A small CTC audio transcriber, trained from scratch.
Model: 4.58M parameters, waveform 16khz input, arch transformer, norm rmsnorm, activation gelu, layers 14, width 192.
Training: soap at rate 0.0016, 5300 steps, batches of 64.
Data: trained on read English sentences (LibriTTS-R), 15625 training examples, 21.7 epochs.
Rows from block 11 of a small CTC audio transcriber, named by matrix and row number. Rows with one number belong to one neuron. Each number is 128 + 24 x the weight over its row's rms, rounded and kept within 0 to 255. All counts start at 0. Numbers have three digits each.
After each neuron's rows are labels from the 100 clips, of 14976, where the neuron reaches its highest value: "strongest on" is what is common among them. Only what is clearly more common there than usual is listed. The data: read English sentences (LibriTTS-R). In brackets: how many of the 100, against the usual share in percent.
# fc1: MLP up (model.blocks.11.mlp.fc1.weight, 384x192), inputs 0-95
# fc2: MLP down (model.blocks.11.mlp.fc2.weight, 192x384, transposed), outputs 0-95

fc1.4:130105167142178104110157165118149168134121117156160076138116127125086148134148118121130154122068098120144074118117070158132156131134083098096111146139152095111122079117118112119157145152125143092158115141115161109134129122123143192136140126147154118126128105130186153139141113133123148150
fc2.4:113070142137090102131169130116127121135153137112107083119131158125176125142124174189163137133102153129138139185100108147117129139070133139113137137141140134085153101171102137132131123151109103173122112157106115131114154071157145116118167145146097082102099090167135132082062130123129123128
strongest on: the word "you" (67 vs 14.3); the word "i" (45 vs 20.4)

fc1.19:148144116153128093109106101124137128144130131140118126136137144144078120101140178103111126135130129123126126156144174124108130124135146116127126136137166118114135152124136115164132141101151156117142173158069098135136149138113146147111152123122095151131117134130156148162121125102125115114
fc2.19:139114061115134120168129123086129111100126082133136130105103110156148101147115134118119158129103128145133107143112096122122124081137122138149142126083112132175132105096115146136114162109147127130122154119140098125110115130155118129109137144125137110147095133157146156119085128143198137121
strongest on: the word "be" (25 vs 8)

fc1.331:110141100130107160074167141147151127188135114124167116123114108122129134173102138147152117137137160127130144183109093062132135144122118101106099155130134146111118105145121178101116098131174100133124118153162094109124134119141134114107141132159103172109149130132221120130114130130103129113
fc2.331:142138137106132134121086092129139165090189159146085130106100135110080171111107137126108173118123093146155134134128149118141092102100104118160140140142114104108171144137144110163141108157145120100142103145097122131086145100102175160161123099150116069140109130099091098114140083111086140115
strongest on: the word "of" (62 vs 25); the word "one" (48 vs 4.5)

fc1.82:133126087117153160157115129141184144101140106114146134153113159130105086212153120106117117140158087134132123110125175112136100115112121150156184134156140178128098097113144114151168153142140102140145113174140121152114147135117122130140113130128133123159124189112116124137170123122144089123
fc2.82:161097146127124128127092121114128154122131143140128117166133169146155121118176149129098168153131126140116119136116154092159099152071126112129105118120097106111153124149132130139102143122117094112109119160116163171113142139114139137074168159121117145141128138145157168112111160128162141153
strongest on: the word "and" (83 vs 31.8)

fc1.309:143124119105143109155122171141140124116112073127152129109152090132173097153110155120129149134122130128109168153150163138121146124100169126119127089143102143141114147109149074137119108157151144126084145114094104150137138194172129121097123146112162142101091063119100090119123127112107155147
fc2.309:151173140130117151128176134096089135135160142148142123115096120129148092180135121111164169151127104199113135078115145117131150140108122136155141084128098112125145145134182117155114148161163105153123115109129092137156166174135106079111140113124140107166129124159149117113138094138132157084
strongest on: the word "it" (70 vs 15.1); the word "is" (41 vs 10)

fc1.119:097160110138122141126134151120159102126101120127129181139101109137097118181126121161124154097125069123108083134174135107157115087107175128148157092120158146144135139121120136141162124098109131148130137123121102161122154131155124144102122106098153139135114142115138107112119149157097164133
fc2.119:112133115096163149140154147089091138127157206108113102139110155129150145111151133122101141119164149141128106120119143167105126104115101151129119127147143150139146163096151119137111116114132168123083109116123133111126144125111128106108151107097124108121150076150116107107128129123076126138
strongest on: the word "as" (26 vs 7.1); the word "not" (25 vs 8.9)

fc1.231:108134178113166113083091099132125170137124120174122144160117114153112128124130151157112129093151135109118108165117124110128071145128135122157157109168126132117086142130113113163134105132159127127106141113139131158108122095133101088140095143131150105115135113090112120135140129142134101142
fc2.231:123112117136087128169153135094106132141120140090126159132196121145122180143119118128099136128148111126100134118091089099136128111194142141109127149127110085117136121103162127150115130124116127127175134074112136113125126161107113160154142107147086120151156134086119116099120097097150170139
strongest on: the word "you" (49 vs 14.3); the word "don't" (47 vs 2.1)

fc1.357:154118110159126145143154084123128135181123136154122140135102086148116120126070107162139112152153118114106124134148113099136141100123134136151142129121132105118151146115136100122171097160113099131161115104109122110173138146166082113134119122140118123182138140114148118160135105125174118124
fc2.357:132150153100127141131102137138135113186151173158135116160140081109151126133181143120089153160111076167105129149069148128147109157113133127118112116127151124150125143108113104153150172095096172147143100165158167116109127095137176070121096139118133094128121138150121104111110141117144123086
strongest on: the word "of" (60 vs 25)

fc1.289:119133175090083106171125167112151136116145102136142135094147126137108129135133126099153132147120131111149120130118100123127130133115123108129141136185170147088120146112130155144140137119104111103136112139096107105158144126117116105129131132173135161115156069124134141154102093132164104082
fc2.289:100128121158104158114153165131118156090145142128074157168163144113112162088150134165132122103146176108114074132121126152135109171134114085131100139103109120176133129102115119119163134091126130100135085153133134144084070139088092095150134149121121137191107091100126145183128160143135111141
strongest on: the word "something" (42 vs 1.2); the word "some" (28 vs 2)

fc1.348:143154141078119135097157137125130144169165126101134110148167131159140127143128156120126135084137110103166173153123130105130151137131111110102127107123137165090106117175135127147114140095123096140147134114100151061120108138115125137098079097135091162145154114180142143141085110140120180119
fc2.348:091092118169120140124099143169143130131144126159119150153118133090139155170119136156149135170145126150167124091112131120176108147150125088103125135164080090110125115097120149155100143143053113118140113118145116109162173139098127148156169136158134134146128152123144145099126116084179122168
strongest on: the word "i" (43 vs 20.4); the word "don't" (37 vs 2.1); the word "you" (33 vs 14.3)

fc1.65:151160146059134087140092094120130177184108115124119150133150115132127117112157074109131108129112130163146118117109117079105127131166131120148127137152154162174091119162129122104078121112110167154134107140104120140142154178136094137121115125135112096162099102082114135149169133109102119108
fc2.65:097165150088182144119133100154154135156131138121094144111105125128154125164142147149105123164156120130137109132121105080131185170152177141109131121091135080107166101120152119110110129139108107137097118090128122159165131121160100107163127134106171138189127116141133155124138150109127123154
strongest on: the word "came" (26 vs 1.8)

fc1.214:152160083123112121160120086116163129091125119179133154076121134144126118134130137125141134137121145100168174122110121145111120117145110157124105134093141120155144166136142143127175159137118149165124153136131139125107162127128164098151149151107185160137127118178132102134122116097096101162
fc2.214:102105114123123132119156136122089121119111154121175121103124161123140142132099158101139179192141106163100065165150151153139165170124124114149138168114155144118133104084129092115104130120116108126134165116129130149105151125132114154144164115142116136128110126109118146131142105141140152107
strongest on: the word "we" (31 vs 4.8)

fc1.199:103094113102103139130114097134152157094117143111136111133102109180148142166155135131135109154130098128168101150143122089148151092111119155202135119122156104135135117137148155136151140137196161136102135119128122117175108103125131140120142142128134101183169167095117140125124096127128167179
fc2.199:133204087156159145104113120102106178145144122143121123120174120128148122147130094136115081148142163122100096107160128137134088122138130135141121130124152145149149162144136093143101112103119124124137175150101149149131125115117144101154142156144119122076128122151144142147111118097115137145
strongest on: the word "of" (81 vs 25)

fc1.326:130134115139080138070127139099144088118109117149117109117113114094093102145144151114154128154133119162128109162104131180084103120091151179140118113148164135139142126091140153113165123133104115140105126142119145108141140138088163114139129150136143164181117111122110131149105157134148120098
fc2.326:100120143137121106097155121123087113156137121105123086150137199172158154118141128141126117167162106126125092100136124165137166190134140115136108122141094104117134136162137132112109147160136130115127124154137110078152150143147125119149132133073107110153113138161107075120126087111151150134
strongest on: the word "but" (82 vs 9)

fc1.159:095153134146144149134113124078122125144135127131139099117136119158142162151151121128126097134099094173083122112083111106145150075111117109132140133114146128191139112105131106157146142124163146104138123108110129096117095130162103082107169149138158145091193137119112118140135143183114143137
fc2.159:146122108076161170108133122164134104080109149079147075111107140119120125120112176132142162113119128137141139106119155146061088141124106123126091113147132095155112170167133139117108107127115161164127140122130144110117149110108080119141123137158109105121101133096116108128124109113092115112
strongest on: the word "one" (38 vs 4.5)

fc1.234:120126139132114106123117136127136105094191137102143108123097104099149111147129105143152122123168085105086150147114121121160106155130154181125161179102137144115126108128140097111134116106174115153162112113143147109185129139082153113125140130131087117061134101137132125096151179115138134143
fc2.234:151144120091144109098139165120132153129148124063097107132143106113157074139119113123151102148145116128066124114128130144152149108143195163109091078165125144104154110122116109157122147122126157203117127082078142143135131139104132110128149135168128133118122165126102132127148128124139170115
strongest on: the word "your" (32 vs 3.5)

fc1.228:114137167129131112140098073136150102103104124108127114129149117124114134085153127174080127110117073130113129131099136099108121140133096126171118147146105156103137119134156095161119149128135132135087122111109118116114092187097156116126139133150121157169095118123085117134154109137168100139
fc2.228:137147109133110165147121159157121137151156168100124105089093113128144119116104150104138154136145140152131146100142128107095149131155097127104132135132125159136149114112086143100128098124076131114138086125141119144158106078126132171110137044145152140096112121134164145146073113131122139103
strongest on: the word "i" (46 vs 20.4); the word "but" (29 vs 9)

fc1.279:087135120117112111126148119129112153140123146102131117118134174139157149077159132111161118118087127166098172120196116115166124112125110126115050117128110132128152128132142147110161198126139115138134120124110123124132128124099124185142147147126189144081135086144120082128102099110145092109
fc2.279:161132137133136142102117144120129157126133188170104127107125102131128139140135154135125089142161130112140109131092160145124129147123130138130136122111178138141103118093159095116113069109117092132117157132148129144159141109127130105161138105157079129085114145156124128124116109135124154126
strongest on: the word "have" (27 vs 7.3)

fc1.354:122167133097147148166115142121138136124137118132122140103132152158158110130130149141114140103126121114134097168132108129083161144110134111139117131126146151164124136123136108137163127082103159189141152185125139153149156153168117147143115130122144136107115153162111153106144153100165135135
fc2.354:106122128112104044092174110079126071123130141138115106113146120159140138153073114133147152112162119123137132127109142126152075082133119192103147154155096114152125132121132109109132112142120114106089111069139083129135106107080131128121144119130095153110131149134179130164100113104146130146
strongest on: the word "as" (35 vs 7.1); the word "if" (29 vs 4.5)

fc1.177:128145103123112099158148110110134082100167162136119121095119172160122127124127134126118097132145063140164111152104154113126104133155131117124110121098164163117128151132115145125089122146121136080117092171110168106122137157113113139117124121109125153153103184114122139113148139144135122130
fc2.177:100146117072157161156158147169134149137123136170132136146136126182170113143129100174095119131073142157108110125111127101133084133149112094128104127113086137132158080089125135174113148132118142117156169196158162126075137122118166154117158141123146071114151123157101091118129135124106119127
strongest on: the word "and" (100 vs 31.8)

fc1.287:112153130111146108103063127148120125122123118134106116144104182145144114121138106128163139127152093169130123158125135131144121111125147112165140175138117115103147105105177086105101103095190189099099114133128102119141142152127096113124120118090150147098153126129113111108099131131142165144
fc2.287:109121056131119102147151109097135095105093149129137113143122144084109121133132140136129161152090109122104154137089158120111134145142117130103140067161144105139125111145123155097135107119134123132138174160127153135145118122181127087100180140140122101152144139123139090110150159141101118123
strongest on: the word "but" (52 vs 9)

fc1.262:082133096101090113135121111163093117136105133134153154137129096147112123146137129183120174133138130108103126128161119133108133139072137123163136155138122146186121130112141168158147149116094113128112090110103119130109117093090097095121126127129118137118155152114134148085133103098107104113
fc2.262:139102165160149107133108118157166161140148086096129144165139151114104119172133122139137116158135102146078133102147129153122102119150144140184178117087113134142129128098161105121108121120154153134127107158163123141095147084138123155077146176092087143138132124119120155144141111151120085162
strongest on: the word "much" (26 vs 1.6)

fc1.229:130094073155128168160082184104118083143118112166088181131164138110142149124141130139137128148127145127144112158169110090141085092117135124139119099114151164101130138149121173125136118144123166172107112078154141109156162128119099171180117123129138136165126136163128120130093156135100131169
fc2.229:124138171106119112139196133135096154139158152116137083147140172106153091165162150107142128140111137127119144087097142144088164140108130103169155156166074077132119089153167098112154163122118166121150158146119151144116106097101158121120081151137134169117147132105115137099161156164091150134
strongest on: the word "did" (44 vs 2.5); the word "not" (40 vs 8.9)

fc1.112:129114119167099098124133098134153120159098115147135170134115091179093124161141145130108156112165110122135165145153128124112150163133123124131108136143155093171136108056090084123126107095146110099121123151118120116175132094138103083145140113099156136110150118134168123103122140137094107118
fc2.112:100161127138135127117162156117115114145151051131141115121102141116112160107098129114158085122133121086137144126096147134149095086129081117162160124112136132127080129119116138122109133156126142120139115128096113120122183141134095115115113150127141151131117149115097180185128110106115135125
strongest on: the word "in" (52 vs 17.3)

fc1.243:136086131116111126097194183091154134136125118118107116120167167129128137121123145155139118142115154110131157116176099116104116115144153129121139103139098123108117126171103087129099141099179140150135145166139131146114138133109135108183118116125122140105112106152132104093154107146153162089
fc2.243:146109113129135121098090103096132162143101167097114109093103119156139121113151128085108165119115126133127071107120117109130151158110132130116124111154155139133094147124180166131134101153132104126088142098166107158160144141118132114150152151108128116155107107127094156100142092139103099151
strongest on: the word "these" (51 vs 1.4)

fc1.358:116152165134175133089134097115149134146139127163095142141143162137116116070169150151126124122143097125092119103106157113151125131080109158107114138127112118126147084116130121135139137140110122131080118119131176167140142099104122105144129178088120154100153123118092107130155146142142123124
fc2.358:124143133100161119179128133153118094135138145106138128151117118126127163128115117113134150117127160133136153167159127119144148161132152130146119133095142126144138133131165129152100177135104128169159105107151075103144135187103132155129160140150146147120145108133148159089114136132111102123
strongest on: the word "after" (41 vs 1.7)

fc1.126:114096116119115104108080158172140120138175181155178137142145131117099132160084176172146146144152100122154156144126141139125080098084114162116109116120119141151106094117120138126170119136159127131126095103116122121132129148117139158146101127096144119122184147111148100096132165121162127128
fc2.126:168171083148115174132117120090143149097139097078127126145126096121125108134162094142108093117131157119107133114110104151117141135174177138159154128123136144135086130122120125111098170142138125156124129122137110127150142152136137140126149082153130117126093139124091170150129146130113112165
strongest on: the word "be" (65 vs 8); the word "would" (27 vs 3.6)

fc1.360:165112108137099108089149101143096149131127124131118122148148132118131120145131117126117126157119148113190147094157089151126159123138118117102095156117122137153131131122114089124162141119157110135148169124144121148101104135150103173133120120111149114116153104078169140130123108189133128143
fc2.360:104094112109125093109132140141123143112116143144098173152121126134176131138144127131120138124098121117112139096153131127136095160158156122142131146141123110150129164146132101148127171109120122184162143129166088139128108131130090155159123105115109160129140158161147133068138141103065117104
strongest on: the word "have" (41 vs 7.3)

fc1.255:123152128092094117099163088130107140101112087097102137142118105098140108113146128145130125130133138131135124138092131133103145094124136118177106112086118113107119132076103154136212100119170117121120175151157109131114144123159119137133131120160126122120139150128165131112143110082140111140
fc2.255:121130119091197118090140120115119166153129145108124156134140123119098118124116126116132128187118108153158090152124118122138124180154160157168122138152126103142153127135089140108099138124111106160094129133153104099132113091137147130133134137154107096159149137128099135120143140114163077115
strongest on: the word "much" (58 vs 1.6)

fc1.200:102133081144141123114163107154144119133133112104161132147094094119141111159141157096132142145157106090148125148116172118133143077159135113135109153105099148104134157141123116151120112159105164141155117127134127104166095161117145107123115156122125155084142124178155113094157131145112134158
fc2.200:145150125125098155176123141126107110153144107083095106137115129108165078097136065125141171122134150093149142116120136165124093116103116156128096115115135145167109095122140152097094166156125110114097133169125137117139110133097130105092119137100148072125110124125114154124136118121129107098
strongest on: the word "be" (42 vs 8); the word "been" (31 vs 3)

fc1.272:123138152136121156165122133135197104129125121087103163129116126107081089127143117066143122150150138136112141139141126147115156098131101123090155146124106131144184143131119146150112159135120077089167125137140154155152167115102169140112157107132149157129116102084138092143162124138114092086
fc2.272:126133148136179084105119103105077145162096129145107063176152153129165133103131143121140144131147112153148136139113098092151136131132119130160141080149137178098118130103104101137121150166130122160087162123157097140153128110137107168116140125112153135102118103124151109153111137120131162169
strongest on: text has "question" (31 vs 0.4)

fc1.125:131093098096107127099128131173100131124139117147167158108132132183069158118116117117175153134149131140125131135126097116065104143131142159150121159145157139104127158143143141150126101145145113151162175164095080135133111157132110196113113176167125113102128144114143174075100120121130126101
fc2.125:084104138182099156170098098143141155140132127151105124169099114107155096134119157101125102152137128135117109142132083106204123094118136111133130120136129141135122109119102121127137164142135128083098068144119164093129116127186174107096155132105103133133136121167159114154109186172114173139
strongest on: the word "you" (43 vs 14.3)

fc1.90:183085160119100121138156109142128133137138096102128148130132137123169139129157118110156136132147115108162136113189096079121156141156136143107079111114127128112124168116174159178164154139132097130127134098139163123124170090113121107183145147125126140095131116130136132143130152161077149138
fc2.90:127125134127124184157154105138134091145109143133124141130094180154122095172151118064155132143130109133094119141142189190138148142131102160113118128109141126171088134147172125097112131151139153114127134081094075146125134131145145118149122097146145115084113125151147129100186090089181119094
strongest on: the word "one" (74 vs 4.5)

fc1.30:140142198114106100122136145097148149186122141145173115104144135148126085119081142118141097110116074118177173121118115081080139110104110151158109087106139111095172140085112159112159135134148157123138118131130175158117109123141152139171142128125112119119179105125147113124123161119169157134
fc2.30:127120147168147117159123148114149134123123158160141111157138134119145110143110152100118072083089137116090136140091086147111120106156110121143124088116181116130141103057120101164128113147170111130156105104078121122095081119127109109139117102152154125135085118140117141146132145111135158132
strongest on: the word "you" (76 vs 14.3); the word "will" (25 vs 4.1)

fc1.10:146161123157127112150125142148138104148140129110176152141094151142154133130140125162113120166133090136160113125148134132165121110128149135157077135123153161155146120095085139142093120127176101109139164114134126099174136140086162106163084173134157120125130103131172127134148099150139108114
fc2.10:136131164150146115164159112116125146134160154107108089160133110197123159141101131142159139081137135140081135135148131114099150077137094117082128134129143048113092113141168092097134156105108148112172102090143141156170121164119143162101127116103105165147108132121115122120142133099167106125
strongest on: the word "her" (29 vs 7.8)

fc1.38:109174161148130090100123093122089094119118143153163106092132145119131091154137112120093070137139126126127144114147130115123120122154091133159144109120137140131137119114120123120168140136111116087116163160114149147122168082141155148149120158128139210134133131128137141141179078114124126128
fc2.38:111139096101103084155118106107119158097137106139129123164151167149129122152125173167156156075147133109122147129121150126120101167135150162135122168098101128110106118133123109143096175133149151152129098112122186110113150134128124068113150138149133093161159143122150120134081168129101120093
strongest on: the word "with" (61 vs 9.1)

fc1.52:125117169128161140116115125122122147129123105131149122159100123153078117153093117136126146136103157118150119131122168169087125140087080108127119127133153144103139092135129144155152133126117130098097153119103137120161112167114132098141079084102186180097106145141148140165107135142102105124
fc2.52:118111110131105188083126143121155150097117162083149076124113120108165147123139133095141104093177106128130137146143084130155135100099134118135136149163126124120145134146099086126112110153143144172192119160119153131131141102111150187159149152116096101157159086103136111095112129138134100134
strongest on: the word "what" (78 vs 4.2)

fc1.219:137090151124135140169144121122127114137142129137146140149104102103101088106105103120140162105152135127142114159133186118118123143088114108075091111122136102116146143136095138111141114140089089090124128176093136134090127141180125116075109133080113126165130123175106138122130101134111149085
fc2.219:159120169136143079124116122099084120127149141122135138137158136103071111112154133124134104153067136154127123148121129118106128100148172135154123157146154161146168134139141083151133104152150161134172146086142164134093128121111120154148123129186117111134131124079154116112121146122097192184
strongest on: the word "it" (43 vs 15.1)

fc1.303:083134165166122140144108141089109132108112138124153094102136108155099114138101113096144111148115127131131129153100144152154113139099123080164140098144153129119161160091106166158162170129088144126112124138129144080116174136140117129108122089147144118162110116115188108115110128134144181159
fc2.303:158169103114144130131120079150157101144142103133134113126114132110143081137147129138117152119168144119129146148148147117146167167137145146155115114123127106126113085145148135144118154120169137126109141060178100155166105158098109161169113144155169143149121090132141128141148125111152127110
strongest on: the word "have" (30 vs 7.3)

fc1.113:096134132128125104133171172142127105127142139116113084142133138121128115098164152147098093076123123147127123144150137149134144150099096105135132106172104162077128109127108150097139133067116163111124119131142098109131126160147108153131119165090132142116139081166069170120128092121104137157
fc2.113:162161150117143121125095154148139153113143134169161114128135094145152111140097099121103113161135154097134188127110125112117137104153161117106117164145159113170113118107102152146126124136140161134083124156099160153117143061108168096139156112091135114144133175134137085131104114087123118130
strongest on: the word "enough" (33 vs 0.8)

fc1.17:140163128135159147127138122144169096093153104108125083130117122132162136119142122120136121121110099062183102162101157107166100118114149127155127118076144147119078130102119133116139174161154111114159111114140103128137128122142134101126112112145139126100107079131118127115137143172125117129
fc2.17:110121129156114125113124145160111129168139135122180120180119122115119131123101139071143064136117149140111149125129130159150136158153145144152119128137182130140138096114087128133139161094098079118141130152158096156127088107128166087151141108124112172126164095110106159159123112121119173130
strongest on: the word "could" (31 vs 3.1)

fc1.167:097163113160150086130165159174111165107142118114113125118105122086104075144110158139157128142126161129091136096122125123134136160114126131122127130123113126147145111144135173113120119129112152153156163114104150131139157124120106120110155105120140109137114130083132110155129095119156131085
fc2.167:162155152121130172138117145097122062131150158119137114119090119134091084116135115120163127109115132150141151129141139160098090147123179162135116122091128149152142113136135105126180141165121110141146098133149147156112138126141132094123145141135161136114125161143145088121121137125143109102
strongest on: text has "keep" (41 vs 0.7)

fc1.39:092153130123105103132111100099092054138093148121145120118120143165124137113133127143153107161098112114175149132139122177156118147138102121165102122192150106194139141153121145173121158158140128079140114127189121127123111145140135105146112114124119108144146139095130121117175083133122115154
fc2.39:198136131170152179140147151117125163106122116111148126149057137132127142137129147122097106127148110106155120151101146142094160162103149119149114132106113140138103092129116131131125092159134124099121122155117135131144143138180120137125134150063104142114103134126101108152157144130107109088
strongest on: text has "because" (51 vs 0.6)

fc1.183:153144134112078177124154137099098131137152134125132130135139142132119135149137121123149126164136163150174090129167159125091066102117088149105115094146118140125103108140069081131126146155145153153139121137141116139153164128110119145093124112147099129167147102138128105112101108117172106147
fc2.183:130139116073122136115117131142140143137115143103119129064077139111142162138114145100114170152143110154174104122138120129161138127105143126130152163117156110098170094108132089168112098166111142146133124117119139133142098099109130080104179116160163120137136138177125133148138116134099111125
strongest on: the word "you" (34 vs 14.3)

fc1.296:120109112137134094119137147123112155132139137107131142117163161132163100108159095076153144090122149097164143142141150141116163148143113147129140152106132107154201116112090120168180120115140115152164108110126149138091128149099109140093122157150112117089118104135166181104140150174140110124
fc2.296:152155093120132112148118116129120150107150135121142146106101151120144087079119134111101169126123139132147132101107158179151127164158161094148169101139131124143128124130141123160116173146098169146146137153132101108127133177118110114098160135098134168164149119160146157110110140108091153129
strongest on: the word "have" (39 vs 7.3)

fc1.70:122137158155104092098131152146113125121136125169169123169098123093137140155113112126157158126101129104175159112192142142124144125131127105145106144130117149150120127063108105133138137142123139151153122114121130168107119161136093167113124105093125112165176129150143094098122123084122143127
fc2.70:138104081181109128143173114137123150099108134111100155131164114128137085121115115146148137049119170104132125119084149133119121161143164147143135130107111153150147103120139121156183178143145136141121126123165133142130139142136121139091111102117096204112121102115136144136150106128115107164
strongest on: the word "have" (61 vs 7.3); the word "i" (45 vs 20.4); the word "you" (42 vs 14.3); the word "not" (29 vs 8.9)

fc1.334:156119098112121116151148100135133162109154130147096159149086094126076118127132132111120119127093100101140119126127159087138117075122133140107095148116151109155125128141129136124162181175130113146110152153124128096136177143141151146107110137123161117118162130091096122137123108093135125160
fc2.334:107158162164113112097106074126122122123080136109123122119138157132143137110115134077149112160151164133136143143152124155159150117122123127141164095092105128144146126146136107148142133080103143129133104078083074141098126136156147126143138126119129117150136117111120146111145103145128164146
strongest on: the word "it" (45 vs 15.1); the word "is" (36 vs 10); the word "if" (26 vs 4.5)

fc1.75:172134137109125126115109126127144135146081077138128123082143139092160138080134110135128108107154110168136121128150110105128118080165130135111126149120130133111108078123158093159155118141126113155084129115104145098138127090111144149122154098153117131144143142119132117155128187130134144183
fc2.75:107136139160084090153163144124173157076130130124124135148063115154107123118131147114096094125125169121116125128150124127125161137116179112126125141102163146130149104119130116138108112134116158109158110096161075147087105149121143130119123092089137142144162148162147116147131135117091139153
strongest on: the word "could" (32 vs 3.1); the word "should" (27 vs 1.6)

fc1.327:108164107124111141140171147105151108127110137135179163139138148165131127147133142132100129137080133152133088145140112071148144144165147124111140133128106127145136142120140099141099156138044158126142103133097118148167120121136114125129156168104122120109138111154141105113136127090129113145
fc2.327:125151134147112150186120126152139109134151104136124114149144123097124177115077107139201152163108123150116132156136124089128094136138116093140154144124134100128115104114110130112152123100167144153143140124119135173121140104107122147139123108157160166110130150097144132129136102133195152122
strongest on: the word "her" (37 vs 7.8)

fc1.355:115167122082143103146108160160088109115135093133129136124150136109129156117097146136140136116091088099136164164148141159088098174130130174148117190145139155160078099148151109153142152134117131168108153088134113130090141177127115128110130139119102106141167133082087167132124148154128121138
fc2.355:132108111167136164125136098090118152125134108139117125145130127106095142117098150154130154105103094140122085146118114142137158090085150143134132105096137128148088131149105098159124141146158112147130126159099087142162106146112129103127143166140124117129087138131127135154136119140143082139
strongest on: the word "all" (41 vs 5.2)

fc1.374:101131115118115099120070149129116136155154129112101145119139143148130107146143146112102129161136124124129120142123144193095116083076094130135136146143100168146112113131092141127128121150162118125105125138094130104132113111085142141124086115064158156118104127107137119147155146126160185110
fc2.374:141122120099119149169133151135134112184089134121102155152121175100096154131125154111157089142113113108127162155149129072121121109132150104133119128170136102114137139082113115139106162134112113107149129110137140139097126125134147120129163122142108123116123100118167124135143120101136121126
strongest on: the word "with" (26 vs 9.1)

fc1.347:120128136121104105111134120110146136149099128158175103140135125193134118107117116116156156116133076114156134067140105170152155139168094123144168114133092124110133121111093117161126132159110126151118117176165133157144098127109145110148123139101100144162114180157108163124160162149145153086
fc2.347:128110162092142125128135144133147116149142162107104166144107146057083120113155151112129152115118145147118113143125174097092151129106118129143114102148156171101109172114184167112143115160145128127158169123112113159174123161137136129130127094147129112108143099141101134136115101174086087134
strongest on: the word "these" (38 vs 1.4); the word "mrs" (25 vs 1.1)

fc1.115:105118106151152120129178134133112095085117130101080106130137101114102129107113138129157139183122117104177099158121104106116114118107133114138147123141097144155120131135144130144141137138090171099136110145121121115157126106140099132117101124085166180131151107143106126137134127111156100169
fc2.115:161112157075130171156085149134155102156107122153115116139130143144108107151145112135083130095081146123160141105104143137147055115145143152090113129139132156136101136127158126144125125145136079139133150110104120125130071111121096112094156103114101144107081102125133109112078132112119118132
strongest on: the word "you" (34 vs 14.3); the word "know" (30 vs 2.5)

fc1.147:134085143129094125086128154104123163168089166116103096136141125142113091150167156122110103130135094128142095115180121125113139127161179146135126136117087108148126107137140115072171117088157132095129134161094084121144152148141095088140131097106134133118118120126136109138131136093124163164
fc2.147:171129147145172177140163130122097133114107099118165119151150132123135138130152098113141104142154123112148133113132178115135150148120110152126106159146149151111104102135111145080077129131142128143116113120153113118152152086144146124153126189134147135105128159156115146107103129110124083084
strongest on: the word "such" (47 vs 1.4)

fc1.269:134098085152094136104077089120130113139139107128121129113100131166108127119090119104114144123103125148134117146139140141125106121104093102137116107178117115159116061090110113185116119122131104129107138144090135107161178151157106124126122165121143148133094103087151104117123135164112113099
fc2.269:147096137176138131104143158177152100115124117124107129124112126089117140147101106082104106140125171146105094134138149157117113104094099128150110131124109099138093124141101099142143139105126097166127111141151161124156145173169079132149144122110109134180132173098117145108141156125132106108
strongest on: the word "what" (37 vs 4.2); the word "that" (37 vs 13)

fc1.28:114092166134086075163137128092144115110161159120145116171077108143146112097102163137137157111116128145120115119129154119122168125149106145111081141167100123157136131112114151124151127098144155089132137122115128136131139169146152107145105107187174135123121154150185106146159124108131153154
fc2.28:102140128201157156126108142134165118108134119124107139099163170126126137134173103112174150142137150107091127130109138113069117164091128129142144111099139126084146145144125108129097111130150124136130114103128153152118071165102136129081076142138142149110117127182138128151123130152173117167
strongest on: the word "so" (53 vs 4.5); the word "no" (29 vs 4.3)

fc1.248:128133156125128106159132101127155135105157142155133144166127124175156074161131091104127161147118104157142120104105119121143137117092099093100101121153169103111162106119150112133101196112164139163128113116118171125111117093165122127159124138130108127102111072197150121150126122155133115106
fc2.248:102105112133119094086162147086116109132101122148119114116085137125138150115111128115168136118169164081122115145142128135126097130141100157144154078144100088123113102123096104163137128161169113114142141121105101163153167150116117152153104149121137192150161124098121137129106116106128117154
strongest on: the word "have" (52 vs 7.3); the word "you" (43 vs 14.3); the word "be" (37 vs 8)